{
  "encoder_arch": "caformer",
  "model": "contrastive image-text model",
  "dataset": "photos with spoken descriptions (Open Images, Localized Narratives)",
  "train_examples": 203450,
  "image_size": 64,
  "crop_scale_min": 0.7,
  "horizontal_flip": true,
  "tokenizer": "word",
  "vocab_size": 4585,
  "loss": "softmax",
  "embed_dim": 128,
  "encoder_norm": "layernorm",
  "encoder_norm_position": "pre",
  "encoder_activation": "gelu",
  "encoder_mlp_ratio": 6,
  "encoder_head_dim": 32,
  "encoder_fused_qkv": false,
  "encoder_qk_norm": false,
  "encoder_layer_scale_init": 0.01,
  "encoder_parallel_block": false,
  "encoder_inner_norm": false,
  "encoder_moe": "expert_choice",
  "encoder_drop_path": 0.1,
  "encoder_num_experts": 32,
  "encoder_moe_every": 2,
  "encoder_expert_mlp_ratio": 1,
  "encoder_experts_per_token": 2,
  "encoder_shared_expert": false,
  "encoder_patch_size": [4, 4],
  "encoder_conv_stem": false,
  "encoder_depths": [3, 6, 6],
  "encoder_widths": [64, 128, 256],
  "encoder_kernel_size": 7,
  "text_encoder_causal": true,
  "text_encoder_width": 128,
  "text_encoder_layers": 10,
  "text_encoder_norm": "layernorm",
  "text_encoder_norm_position": "pre",
  "text_encoder_activation": "gelu",
  "text_encoder_mlp_ratio": 4,
  "text_encoder_head_dim": 16,
  "text_encoder_fused_qkv": false,
  "text_encoder_bias": "all",
  "text_encoder_qk_norm": true,
  "text_encoder_layer_scale_init": 0.1,
  "text_encoder_parallel_block": false,
  "text_encoder_dropout": 0.05,
  "text_encoder_inner_norm": false,
  "text_encoder_positions": "rope",
  "residual_init": "none",
  "optimizer": "normuon",
  "muon_scale": "spectral",
  "lr": 0.036,
  "momentum": 0.9,
  "nesterov": true,
  "orthogonalizer": "polar_express",
  "adamw_lr_other_params": 0.0017,
  "grad_clip": 1.0,
  "steps": 6800,
  "batch_size": 128,
  "epochs": 4.3,
  "lr_schedule": "step",
  "warmup_steps": 130,
  "weight_decay": 0.03,
  "adamw_weight_decay_other_params": 0
}
Rows from block 3 of the image encoder of a small contrastive image-text model, named by matrix and row number. Rows with one number within an expert belong to one neuron, the router's apart. Each number is 50 + 10 x the weight over its row's rms, rounded and kept within 0 to 99. All counts start at 0.
After each expert's rows are labels from the 100 images, of 14976, where the router gives the expert most weight on average: "patch colour" is the nearest of a few named colours to the mean colour under the peak. Only what is clearly more common there than usual is listed. The data: photos with spoken descriptions (Open Images, Localized Narratives). In brackets: how many of the 100, against the usual share in percent.
# router: router (encoder.blocks.3.mlp.router.weight, 32x128, trained with AdamW), inputs 64-127
# up: expert up (encoder.blocks.3.mlp.up, 32x128x128), inputs 64-127
# down: expert down (encoder.blocks.3.mlp.down, 32x128x128, transposed), outputs 64-127

# expert 13
router.13:58 36 50 67 64 55 48 47 75 54 54 39 43 46 40 35 56 60 43 55 41 45 44 39 34 44 33 51 50 54 63 30 43 34 43 49 39 57 43 26 47 59 52 44 68 62 36 53 39 54 47 51 70 41 57 57 49 40 63 48 53 39 61 45
up.0:59 30 53 61 47 61 46 53 36 55 56 43 58 54 49 46 50 47 29 62 66 30 41 63 55 44 46 52 56 54 55 39 69 42 46 59 29 41 64 51 52 42 39 54 56 58 52 46 64 61 55 48 39 40 59 45 57 63 58 58 39 43 33 57
down.0:47 68 33 34 44 63 50 42 62 63 54 51 42 53 64 50 53 49 21 48 35 53 35 42 32 39 57 42 38 43 52 48 43 55 54 50 55 48 34 43 52 69 57 51 62 56 39 64 62 50 52 55 58 38 55 50 48 51 46 43 55 31 51 48
up.1:59 50 40 54 48 48 48 58 31 48 41 57 59 50 61 46 48 59 55 51 56 45 47 51 61 34 72 53 51 60 52 53 49 66 48 51 32 64 48 66 30 34 41 46 51 54 46 38 55 45 60 62 41 54 49 63 67 60 39 54 57 55 41 43
down.1:50 47 38 72 36 41 38 73 61 56 49 41 50 42 46 42 46 28 37 51 36 37 53 44 41 55 36 40 52 47 58 56 56 62 53 48 43 42 59 47 70 68 53 68 51 46 62 54 48 55 47 50 36 40 29 32 42 52 39 45 74 27 72 56
patch colour: red (38 vs 0.5); orange (27 vs 0.8)

# expert 29
router.29:35 50 60 36 51 40 45 61 46 37 27 34 57 53 62 57 44 49 59 52 59 56 60 35 40 62 50 53 49 48 43 45 23 51 50 50 44 68 43 63 59 63 60 49 53 53 34 62 38 46 62 54 56 48 50 61 59 39 60 43 41 24 38 49
up.0:44 54 37 51 53 58 51 51 73 53 44 47 43 68 49 58 34 45 43 36 47 60 60 50 65 30 43 45 54 35 46 51 38 48 55 54 41 61 57 39 57 61 52 60 41 55 52 41 49 52 43 60 37 74 48 50 56 69 59 58 46 53 50 37
down.0:42 50 43 70 44 45 48 56 50 54 40 61 43 61 61 42 51 55 51 62 51 32 46 53 47 47 51 55 53 47 48 74 50 53 49 65 49 37 47 37 48 64 56 45 38 52 60 63 74 46 42 45 51 32 39 62 47 65 46 56 52 38 45 56
up.1:34 44 66 35 55 38 42 56 54 54 67 49 42 35 40 54 51 63 58 46 40 33 49 49 29 68 40 45 49 44 48 62 42 52 42 53 53 29 41 43 45 63 57 59 56 50 43 51 76 39 48 35 47 67 57 70 50 49 45 70 54 67 49 29
down.1:41 48 50 32 61 53 52 55 37 45 49 52 61 34 68 49 38 45 40 49 40 49 62 84 47 38 47 45 62 47 67 50 45 47 60 52 30 63 47 50 40 40 56 50 49 49 47 52 63 46 54 46 53 40 34 41 28 50 28 73 48 51 50 56
patch colour: pink (46 vs 9.1)

# expert 16
router.16:41 66 46 45 40 49 34 45 49 44 41 54 58 65 70 46 56 30 63 39 55 56 42 38 57 44 46 47 24 52 60 40 47 66 35 51 60 58 69 78 55 65 50 54 44 30 48 49 46 65 40 41 40 59 60 52 55 55 37 33 40 51 38 49
up.0:47 41 50 52 47 56 40 61 51 49 42 50 61 52 55 49 46 64 55 46 61 51 56 60 70 42 39 62 63 78 45 47 43 43 58 50 38 56 60 47 58 45 49 64 45 78 48 33 54 57 52 58 60 47 41 67 51 49 39 58 47 49 58 43
down.0:53 43 41 53 70 63 45 53 55 41 67 63 65 49 52 60 47 42 40 54 57 53 56 53 44 41 39 56 63 59 54 53 44 60 39 57 64 47 52 37 32 38 60 42 51 46 75 29 60 20 75 57 35 51 47 38 63 52 46 51 49 56 56 54
up.1:40 44 45 49 60 60 55 38 41 44 41 69 60 36 62 51 48 41 39 46 34 40 41 34 60 42 42 70 38 45 49 33 43 62 44 43 49 40 67 46 49 51 54 48 57 41 44 50 57 46 55 54 59 58 45 36 35 60 49 42 61 59 47 46
down.1:65 64 38 39 55 62 24 54 44 53 52 44 51 49 56 42 50 41 53 38 59 27 42 55 42 52 54 46 40 69 48 50 46 61 63 44 53 40 36 51 52 33 61 55 48 53 35 43 81 53 49 40 51 45 29 62 50 48 37 38 55 28 63 57
patch colour: black (60 vs 13.6)

# expert 8
router.8:62 36 53 46 41 53 62 39 48 31 57 47 48 57 36 53 59 66 50 51 40 55 42 59 60 38 49 54 56 48 40 48 35 45 47 60 39 50 31 55 37 39 51 42 55 54 44 42 41 64 47 60 45 53 57 52 49 56 36 44 45 42 62 59
up.0:60 54 29 70 48 42 44 50 30 60 25 61 60 57 68 50 42 48 59 45 50 47 47 52 48 60 61 59 57 30 78 35 32 49 50 61 58 48 41 43 57 62 52 50 49 53 52 50 42 48 51 49 56 42 59 56 26 43 37 47 42 45 55 62
down.0:54 37 55 68 52 50 58 48 49 58 60 51 36 63 43 54 39 46 44 74 44 65 56 44 54 41 48 52 52 62 43 52 36 36 52 48 55 54 46 41 43 58 52 43 56 61 63 69 74 50 60 37 56 58 41 64 42 58 20 51 48 42 60 50
up.1:46 45 41 39 60 48 55 59 44 55 53 35 43 69 48 50 53 31 40 37 57 64 64 41 52 43 48 62 63 41 54 53 47 48 63 40 56 55 58 79 43 38 48 61 31 50 53 48 39 44 62 39 57 67 56 46 43 66 52 43 43 46 39 30
down.1:41 58 45 41 36 66 32 42 46 40 47 53 56 50 49 50 34 51 52 41 54 43 47 56 43 67 47 36 45 49 51 43 60 61 57 48 54 61 57 45 41 34 37 64 58 55 32 35 50 48 60 45 46 47 52 65 55 53 47 64 38 57 51 60
patch colour: blue (46 vs 0.8)

# expert 5
router.5:46 60 53 44 45 53 56 57 54 43 59 46 45 42 47 39 55 65 63 39 61 32 58 31 59 35 58 58 45 30 45 52 43 61 38 66 51 54 46 39 38 36 46 58 67 62 34 53 46 47 40 58 49 53 66 38 60 55 39 55 53 69 55 53
up.0:53 44 53 64 53 63 46 54 53 55 45 63 51 67 33 40 65 58 59 57 53 50 50 43 42 49 55 43 35 58 47 67 54 49 22 57 51 33 48 47 52 54 54 58 55 53 55 53 41 40 43 43 46 64 46 67 50 60 30 46 48 40 35 70
down.0:59 38 55 68 57 48 48 45 25 44 53 29 49 64 57 36 47 34 50 54 35 43 63 68 46 45 55 57 49 44 58 35 51 67 57 54 43 39 44 50 61 37 69 39 54 38 56 52 37 60 44 58 44 42 41 42 59 55 48 49 51 48 43 66
up.1:49 53 72 53 25 68 40 64 42 54 65 45 46 69 45 51 41 40 48 42 50 52 36 48 62 55 49 57 44 59 39 47 46 41 43 46 51 57 42 45 41 82 59 47 46 38 55 50 54 49 63 68 58 41 55 43 59 52 55 47 52 48 71 46
down.1:57 37 52 46 50 36 50 39 54 57 59 53 71 55 56 39 46 53 45 65 59 62 43 50 64 52 62 58 55 52 51 60 52 40 37 69 64 49 54 47 66 56 25 56 41 61 29 36 53 59 27 56 56 38 51 54 39 62 43 38 51 36 42 50
patch colour: white (37 vs 6.1)

# expert 10
router.10:55 64 39 57 58 34 28 57 45 48 58 66 70 64 52 41 60 38 45 59 64 34 53 56 41 36 54 48 47 51 61 43 69 49 42 55 44 54 57 52 51 49 44 50 40 63 58 43 54 56 47 58 40 57 40 44 37 60 63 53 48 32 43 54
up.0:53 43 77 61 47 50 38 35 37 34 42 51 52 43 45 36 54 36 70 45 37 45 49 48 54 58 31 58 43 57 65 55 54 40 37 64 40 55 61 38 50 53 50 57 68 55 51 58 44 44 37 29 41 67 65 52 40 38 35 43 42 39 43 62
down.0:44 51 50 61 64 45 68 56 42 46 42 44 56 49 47 53 50 58 41 58 51 52 67 64 47 53 52 49 43 54 56 52 63 62 66 58 35 46 64 57 52 52 54 42 60 38 47 59 59 37 38 63 43 52 54 56 56 50 49 45 60 48 56 66
up.1:58 62 17 51 46 37 68 64 51 45 56 50 43 50 48 50 36 57 53 52 56 43 39 38 53 26 50 69 55 49 44 56 50 55 54 38 41 69 47 41 65 50 49 48 55 50 72 40 51 46 52 63 38 56 55 47 55 34 41 39 59 50 58 41
down.1:54 56 53 54 64 45 30 49 63 53 38 51 53 53 49 38 51 57 41 54 32 63 57 52 51 31 49 50 52 40 53 50 48 58 42 44 66 36 47 58 48 60 44 48 49 47 56 43 38 58 67 43 38 36 54 48 61 42 59 62 44 56 43 64
patch colour: black (38 vs 13.6)

# expert 0
router.0:50 53 41 53 53 57 39 48 55 35 53 59 35 52 51 53 61 54 53 43 43 57 73 49 60 46 54 54 60 63 63 77 49 56 53 56 58 39 54 63 51 56 60 63 30 57 56 33 45 58 40 55 60 40 54 44 53 39 45 62 47 50 43 45
up.0:59 51 50 34 47 56 55 37 63 28 37 24 51 62 61 43 53 44 47 45 37 53 40 51 61 48 54 38 58 43 56 52 70 60 59 42 59 69 34 44 50 40 51 41 49 64 47 56 47 53 69 45 54 61 52 55 61 48 49 45 46 34 43 39
down.0:42 56 59 58 64 33 53 51 41 40 53 47 59 46 48 58 44 62 46 47 48 61 47 66 56 50 55 54 35 47 46 53 37 46 43 37 56 38 67 55 45 55 57 31 43 41 48 45 57 51 57 49 40 44 52 56 64 39 61 40 38 62 52 37
up.1:51 63 58 65 65 54 45 51 44 41 51 46 53 56 35 45 34 34 34 46 51 19 32 34 45 52 39 48 49 45 70 44 50 66 58 72 48 60 38 46 46 63 64 61 64 36 49 40 52 60 58 49 58 44 37 38 53 51 39 42 61 55 52 68
down.1:37 51 71 59 69 65 55 34 53 52 59 57 55 48 63 58 67 44 45 54 41 49 46 56 55 41 62 59 44 52 56 40 40 65 36 51 66 48 55 50 49 67 16 39 46 41 35 43 44 51 43 69 36 67 60 29 42 39 62 50 62 54 59 33
patch colour: grey (65 vs 35.1)

# expert 30
router.30:55 67 58 39 48 49 56 47 24 34 48 45 34 48 49 51 38 42 64 52 44 59 43 44 41 52 32 49 63 39 53 64 43 59 44 36 44 52 46 47 45 45 52 48 41 42 50 44 49 25 44 56 42 49 32 49 39 42 37 39 42 54 61 54
up.0:59 45 17 48 65 49 46 52 55 57 38 45 56 44 48 35 55 39 51 46 56 39 50 59 56 56 55 42 42 49 53 50 33 49 39 48 44 40 57 64 43 38 68 33 52 59 31 51 63 50 66 43 54 47 60 57 28 43 49 69 71 55 52 61
down.0:42 42 40 35 55 61 38 57 55 47 62 70 33 45 40 31 58 70 35 55 60 55 53 62 47 35 50 28 43 48 45 56 69 56 41 54 33 66 51 45 56 60 44 54 49 62 55 51 71 51 52 47 45 32 41 56 53 55 58 55 63 42 36 38
up.1:39 40 44 49 44 59 62 32 61 62 40 44 54 49 40 25 27 54 63 57 47 57 52 45 60 47 53 61 67 44 60 52 60 51 50 44 47 28 51 51 58 61 64 39 60 47 58 64 58 54 58 63 45 54 36 57 56 56 49 48 50 43 42 55
down.1:33 43 59 65 35 51 53 60 52 43 45 35 45 42 55 52 46 57 54 67 63 46 58 47 41 67 46 33 40 60 42 58 64 54 50 30 69 39 48 49 51 42 54 55 55 41 57 51 44 42 54 64 43 33 50 59 40 41 36 52 55 55 70 68
patch colour: grey (80 vs 35.1)

# expert 27
router.27:50 60 46 63 46 53 41 50 44 23 61 42 39 45 48 56 53 33 45 45 50 37 42 41 43 72 59 38 63 46 48 59 55 55 65 52 65 45 58 49 55 57 64 52 39 33 70 50 47 34 57 49 41 69 50 64 51 49 60 37 50 38 31 33
up.0:44 50 32 50 45 61 41 53 44 61 37 53 52 51 48 25 34 44 66 35 45 42 35 55 55 54 51 51 38 71 47 42 44 48 71 59 46 47 52 36 47 32 38 52 75 65 63 54 46 37 53 44 43 55 42 50 51 58 35 74 65 46 44 55
down.0:59 45 50 70 46 58 57 49 34 48 43 47 48 34 45 24 45 47 48 53 50 69 47 60 63 66 51 54 51 46 60 44 50 67 52 57 51 60 55 54 55 51 57 57 69 56 58 72 55 51 55 45 56 43 56 51 38 51 36 57 45 67 52 57
up.1:43 58 48 52 45 34 60 53 64 72 36 37 22 51 51 42 46 51 50 59 59 57 43 56 53 50 42 33 49 40 40 49 67 39 43 62 66 43 45 39 52 37 52 54 54 45 51 31 54 42 47 38 63 51 59 53 54 42 41 58 43 43 65 64
down.1:56 49 37 36 41 43 52 57 25 46 44 55 53 57 71 63 47 48 65 58 59 48 51 49 52 45 43 39 45 48 68 34 58 60 52 30 59 37 41 58 31 38 44 34 48 40 48 59 53 45 62 53 49 54 70 49 49 30 49 61 53 51 56 53
patch colour: brown (77 vs 31.7)

# expert 24
router.24:57 48 43 52 45 55 58 50 47 43 57 51 43 50 37 41 51 81 38 50 46 65 41 46 56 58 61 33 43 57 52 53 45 48 48 64 38 44 37 41 56 45 39 64 49 51 41 57 61 62 46 45 62 35 31 33 66 61 45 65 41 49 55 42
up.0:49 58 46 45 31 55 63 53 56 66 59 35 43 45 60 44 47 60 50 63 40 53 60 67 39 62 70 45 48 56 44 60 37 45 44 47 51 51 46 56 50 29 66 40 53 44 39 37 44 39 43 59 42 55 60 43 38 53 46 42 40 66 49 66
down.0:34 49 52 49 47 49 53 70 42 34 30 44 52 54 42 58 49 49 47 30 52 43 23 39 49 38 52 57 36 52 41 54 63 31 67 50 41 50 56 49 50 62 71 43 54 42 69 33 44 49 47 41 40 47 50 55 27 46 66 55 60 61 40 65
up.1:49 41 57 51 44 53 44 46 42 49 62 67 45 52 52 47 46 40 63 60 60 61 57 41 53 50 51 58 39 26 36 33 44 55 43 53 28 38 41 69 55 52 43 51 51 45 55 62 43 48 70 52 45 61 55 52 64 42 45 47 43 38 41 66
down.1:49 56 64 66 51 47 70 63 50 47 55 41 60 54 50 52 48 37 47 46 35 72 40 26 58 57 51 41 22 41 60 47 41 63 54 48 62 36 33 57 35 37 71 49 27 52 42 32 50 55 44 55 54 70 49 52 59 48 39 50 44 39 41 36
patch colour: grey (70 vs 35.1)

# expert 25
router.25:64 41 55 31 38 58 50 37 54 47 41 36 48 61 61 48 39 44 50 45 46 67 61 54 50 57 41 67 39 53 31 33 51 54 44 70 54 58 65 57 62 34 46 48 55 45 45 64 45 55 57 64 42 39 45 49 54 50 45 53 41 44 43 52
up.0:49 76 61 37 64 54 48 69 37 46 47 43 57 50 67 51 41 43 52 43 53 52 49 35 58 42 50 51 61 42 36 53 65 60 49 31 56 51 52 65 55 54 55 54 43 61 56 51 52 45 47 46 41 70 38 50 62 49 41 37 57 60 70 66
down.0:59 57 47 42 43 56 77 46 45 57 48 46 68 44 48 44 56 66 64 28 65 53 51 51 61 67 59 52 39 53 41 50 36 36 43 55 33 57 54 38 46 40 51 42 39 48 55 57 57 51 47 58 44 51 58 56 62 54 46 41 54 44 67 43
up.1:42 60 78 58 57 49 66 61 52 56 45 59 59 55 52 34 46 39 44 65 49 47 34 59 42 42 60 54 32 52 35 66 55 79 57 38 48 45 47 55 60 47 34 40 49 59 41 49 41 65 34 61 48 41 44 48 54 71 49 42 33 50 51 51
down.1:61 55 46 52 57 55 57 55 48 50 43 33 43 44 59 49 51 37 56 25 37 56 56 73 52 45 55 50 46 56 50 46 48 39 38 53 73 47 66 50 54 40 49 46 41 51 45 58 71 61 55 42 59 57 50 42 56 49 55 48 48 41 41 52
patch colour: grey (60 vs 35.1)

# expert 12
router.12:52 43 50 47 68 59 47 40 38 54 63 71 65 35 46 64 61 63 59 47 54 44 60 46 59 43 56 51 37 53 43 58 61 53 39 53 49 37 66 31 50 55 46 35 40 54 46 33 43 61 61 34 38 49 54 53 70 40 40 58 44 48 55 36
up.0:46 52 57 40 51 49 54 62 34 48 54 53 52 36 33 57 58 58 53 37 69 56 42 45 44 66 52 53 50 51 45 37 41 43 45 42 68 48 65 59 73 33 43 60 44 52 67 45 46 39 53 43 41 64 50 39 63 64 47 59 54 63 48 35
down.0:49 39 37 45 56 38 33 56 45 47 73 52 59 40 59 41 58 56 40 56 45 40 56 54 67 33 53 45 48 53 56 51 41 61 56 53 73 43 46 39 36 57 54 62 42 59 44 52 58 75 46 39 48 47 59 48 49 39 60 42 33 50 56 45
up.1:38 38 51 35 46 41 62 51 46 36 51 53 62 55 55 51 47 46 47 47 33 48 44 40 46 71 48 61 51 62 59 65 50 41 58 62 53 69 39 55 50 49 57 39 43 46 45 48 51 46 34 42 49 52 51 60 57 51 54 46 43 50 65 74
down.1:48 58 51 49 48 49 48 52 54 62 70 45 59 43 43 46 62 47 58 44 52 39 53 50 51 51 51 51 89 41 45 52 51 43 58 60 67 45 53 71 54 40 36 56 55 47 30 34 42 20 55 48 46 67 46 64 50 42 47 48 50 43 50 30
patch colour: grey (67 vs 35.1)

# expert 28
router.28:51 55 43 51 53 45 42 44 62 53 64 52 45 57 65 45 54 60 45 40 49 43 71 59 50 49 46 53 43 61 51 55 63 33 47 47 54 33 49 40 53 56 68 39 60 53 59 48 69 47 46 48 55 40 63 35 32 41 62 46 61 59 58 59
up.0:45 34 46 42 37 40 48 55 64 72 45 45 49 53 55 32 39 41 57 45 49 59 61 60 44 37 44 60 55 55 32 50 45 33 33 50 56 43 50 40 72 46 59 43 56 42 31 58 49 70 43 40 37 50 50 36 56 43 66 57 48 49 45 52
down.0:47 32 23 37 50 49 50 35 54 48 57 71 45 45 62 53 47 51 60 58 62 45 47 40 39 33 49 45 32 61 50 57 32 37 53 61 56 53 57 54 54 62 54 54 44 56 37 42 46 56 38 41 46 44 49 57 48 62 63 47 51 60 32 61
up.1:73 47 57 38 60 38 58 49 70 41 49 36 48 61 66 53 60 54 51 31 48 43 39 41 55 45 50 44 31 71 42 35 51 51 31 51 40 38 45 69 49 45 56 51 39 48 59 43 55 42 29 43 44 53 47 41 70 42 51 35 44 65 74 59
down.1:53 54 49 61 41 42 58 44 28 34 62 47 60 28 52 51 42 51 34 43 55 44 52 48 47 67 43 45 30 43 32 49 26 49 67 49 45 51 47 69 51 49 70 51 50 51 63 49 45 54 69 44 39 46 68 44 40 39 67 50 51 40 54 42
patch colour: brown (62 vs 31.7); black (31 vs 13.6)

# expert 18
router.18:55 44 44 37 60 52 37 61 46 47 47 40 44 65 55 42 43 54 44 52 40 49 46 61 65 57 51 52 37 41 33 43 37 36 64 50 45 46 44 70 46 59 32 36 34 57 51 48 52 53 55 47 60 65 61 62 66 46 43 43 52 48 59 29
up.0:52 47 53 53 44 63 61 52 42 37 50 57 53 42 56 67 54 60 45 56 60 49 39 32 52 67 60 49 48 49 74 34 42 37 38 56 50 41 54 55 57 50 27 53 57 45 55 28 48 57 46 49 41 35 49 58 52 64 52 62 57 71 42 35
down.0:55 41 47 55 45 65 63 46 53 35 49 70 55 42 62 46 62 54 30 39 35 45 37 58 50 72 61 49 53 47 32 54 52 46 29 49 41 56 58 63 53 60 49 51 50 18 54 53 45 48 45 53 50 41 50 48 51 55 51 43 34 56 60 43
up.1:64 56 41 47 48 39 63 56 36 45 52 49 43 47 49 50 61 51 51 52 25 63 45 49 49 49 39 69 61 42 52 53 39 35 65 42 63 38 50 50 46 79 67 45 58 51 45 59 31 42 49 47 49 55 37 35 30 66 67 61 41 42 38 53
down.1:61 55 48 64 43 68 61 40 36 59 47 46 48 45 63 67 46 44 57 59 26 65 73 60 48 48 65 48 54 50 62 56 49 62 30 55 52 47 37 52 43 34 58 49 41 45 32 56 68 47 55 31 62 54 49 46 55 48 52 54 61 47 67 32
patch colour: grey (63 vs 35.1)

# expert 19
router.19:46 54 53 47 65 56 53 51 51 63 47 67 38 54 44 54 49 36 58 58 45 62 35 43 51 32 44 60 57 56 58 47 67 63 59 63 50 68 50 60 41 65 55 62 49 47 61 54 28 50 45 58 55 31 56 46 28 64 43 41 47 36 39 55
up.0:45 58 50 61 42 53 57 39 69 75 52 61 60 52 48 45 54 48 58 50 64 41 55 55 58 33 47 49 60 49 44 41 54 57 48 52 52 44 52 42 36 48 46 60 32 52 67 44 50 47 59 42 56 49 48 57 42 49 53 58 39 53 58 52
down.0:46 52 40 50 58 56 36 56 43 44 46 56 59 71 54 70 55 50 81 54 54 31 50 38 39 42 64 35 52 56 65 47 45 39 45 47 53 41 62 51 46 44 51 48 55 46 25 51 41 67 47 45 38 43 38 59 59 46 51 60 53 33 64 63
up.1:53 58 34 61 51 65 42 44 53 40 41 46 48 59 46 28 49 32 72 55 47 73 56 53 40 40 57 49 32 37 66 46 50 61 73 27 41 57 53 42 49 52 59 53 74 47 61 46 76 44 36 40 50 34 39 50 54 45 48 51 44 60 56 68
down.1:28 62 46 59 49 36 69 32 46 59 47 38 46 54 57 66 36 62 41 69 50 50 49 32 58 66 53 56 51 63 53 39 40 64 32 53 48 41 49 50 49 56 44 58 43 42 52 57 36 47 44 54 51 59 45 63 60 53 44 58 67 68 39 43
patch colour: black (39 vs 13.6)

# expert 4
router.4:61 48 55 51 39 60 42 44 24 60 36 58 50 50 54 52 45 41 39 45 38 66 56 57 40 57 32 47 56 64 43 55 55 55 37 41 43 65 52 61 59 65 50 42 47 39 57 63 65 54 49 39 41 49 63 47 42 48 47 46 56 41 56 31
up.0:49 48 47 39 42 51 42 48 59 61 46 54 46 39 44 52 56 44 53 52 54 51 53 46 66 66 46 62 42 57 52 37 32 50 45 56 59 68 16 52 53 47 42 37 67 48 35 28 55 38 66 47 68 36 57 53 58 51 64 50 47 54 34 49
down.0:43 40 50 60 61 51 55 62 50 53 45 58 57 57 21 55 46 47 53 51 67 53 60 40 56 61 54 53 57 36 57 55 34 41 41 46 32 59 45 52 60 43 51 55 48 44 50 44 36 57 47 54 46 47 45 39 41 44 44 46 46 47 57 47
up.1:41 26 67 68 62 43 39 39 52 39 45 44 53 39 67 56 58 51 52 49 55 33 45 59 58 44 61 47 46 63 58 58 54 54 69 44 49 49 62 41 33 30 41 61 41 49 37 54 41 44 57 43 39 41 41 56 55 32 63 57 53 49 56 50
down.1:48 53 32 55 43 45 43 52 45 54 49 39 66 47 60 35 46 64 58 42 42 69 44 44 32 53 50 58 59 37 45 44 58 68 32 46 49 59 56 43 24 46 47 52 39 42 67 59 62 65 52 70 39 37 44 30 61 53 47 40 58 63 63 61
patch colour: brown (60 vs 31.7)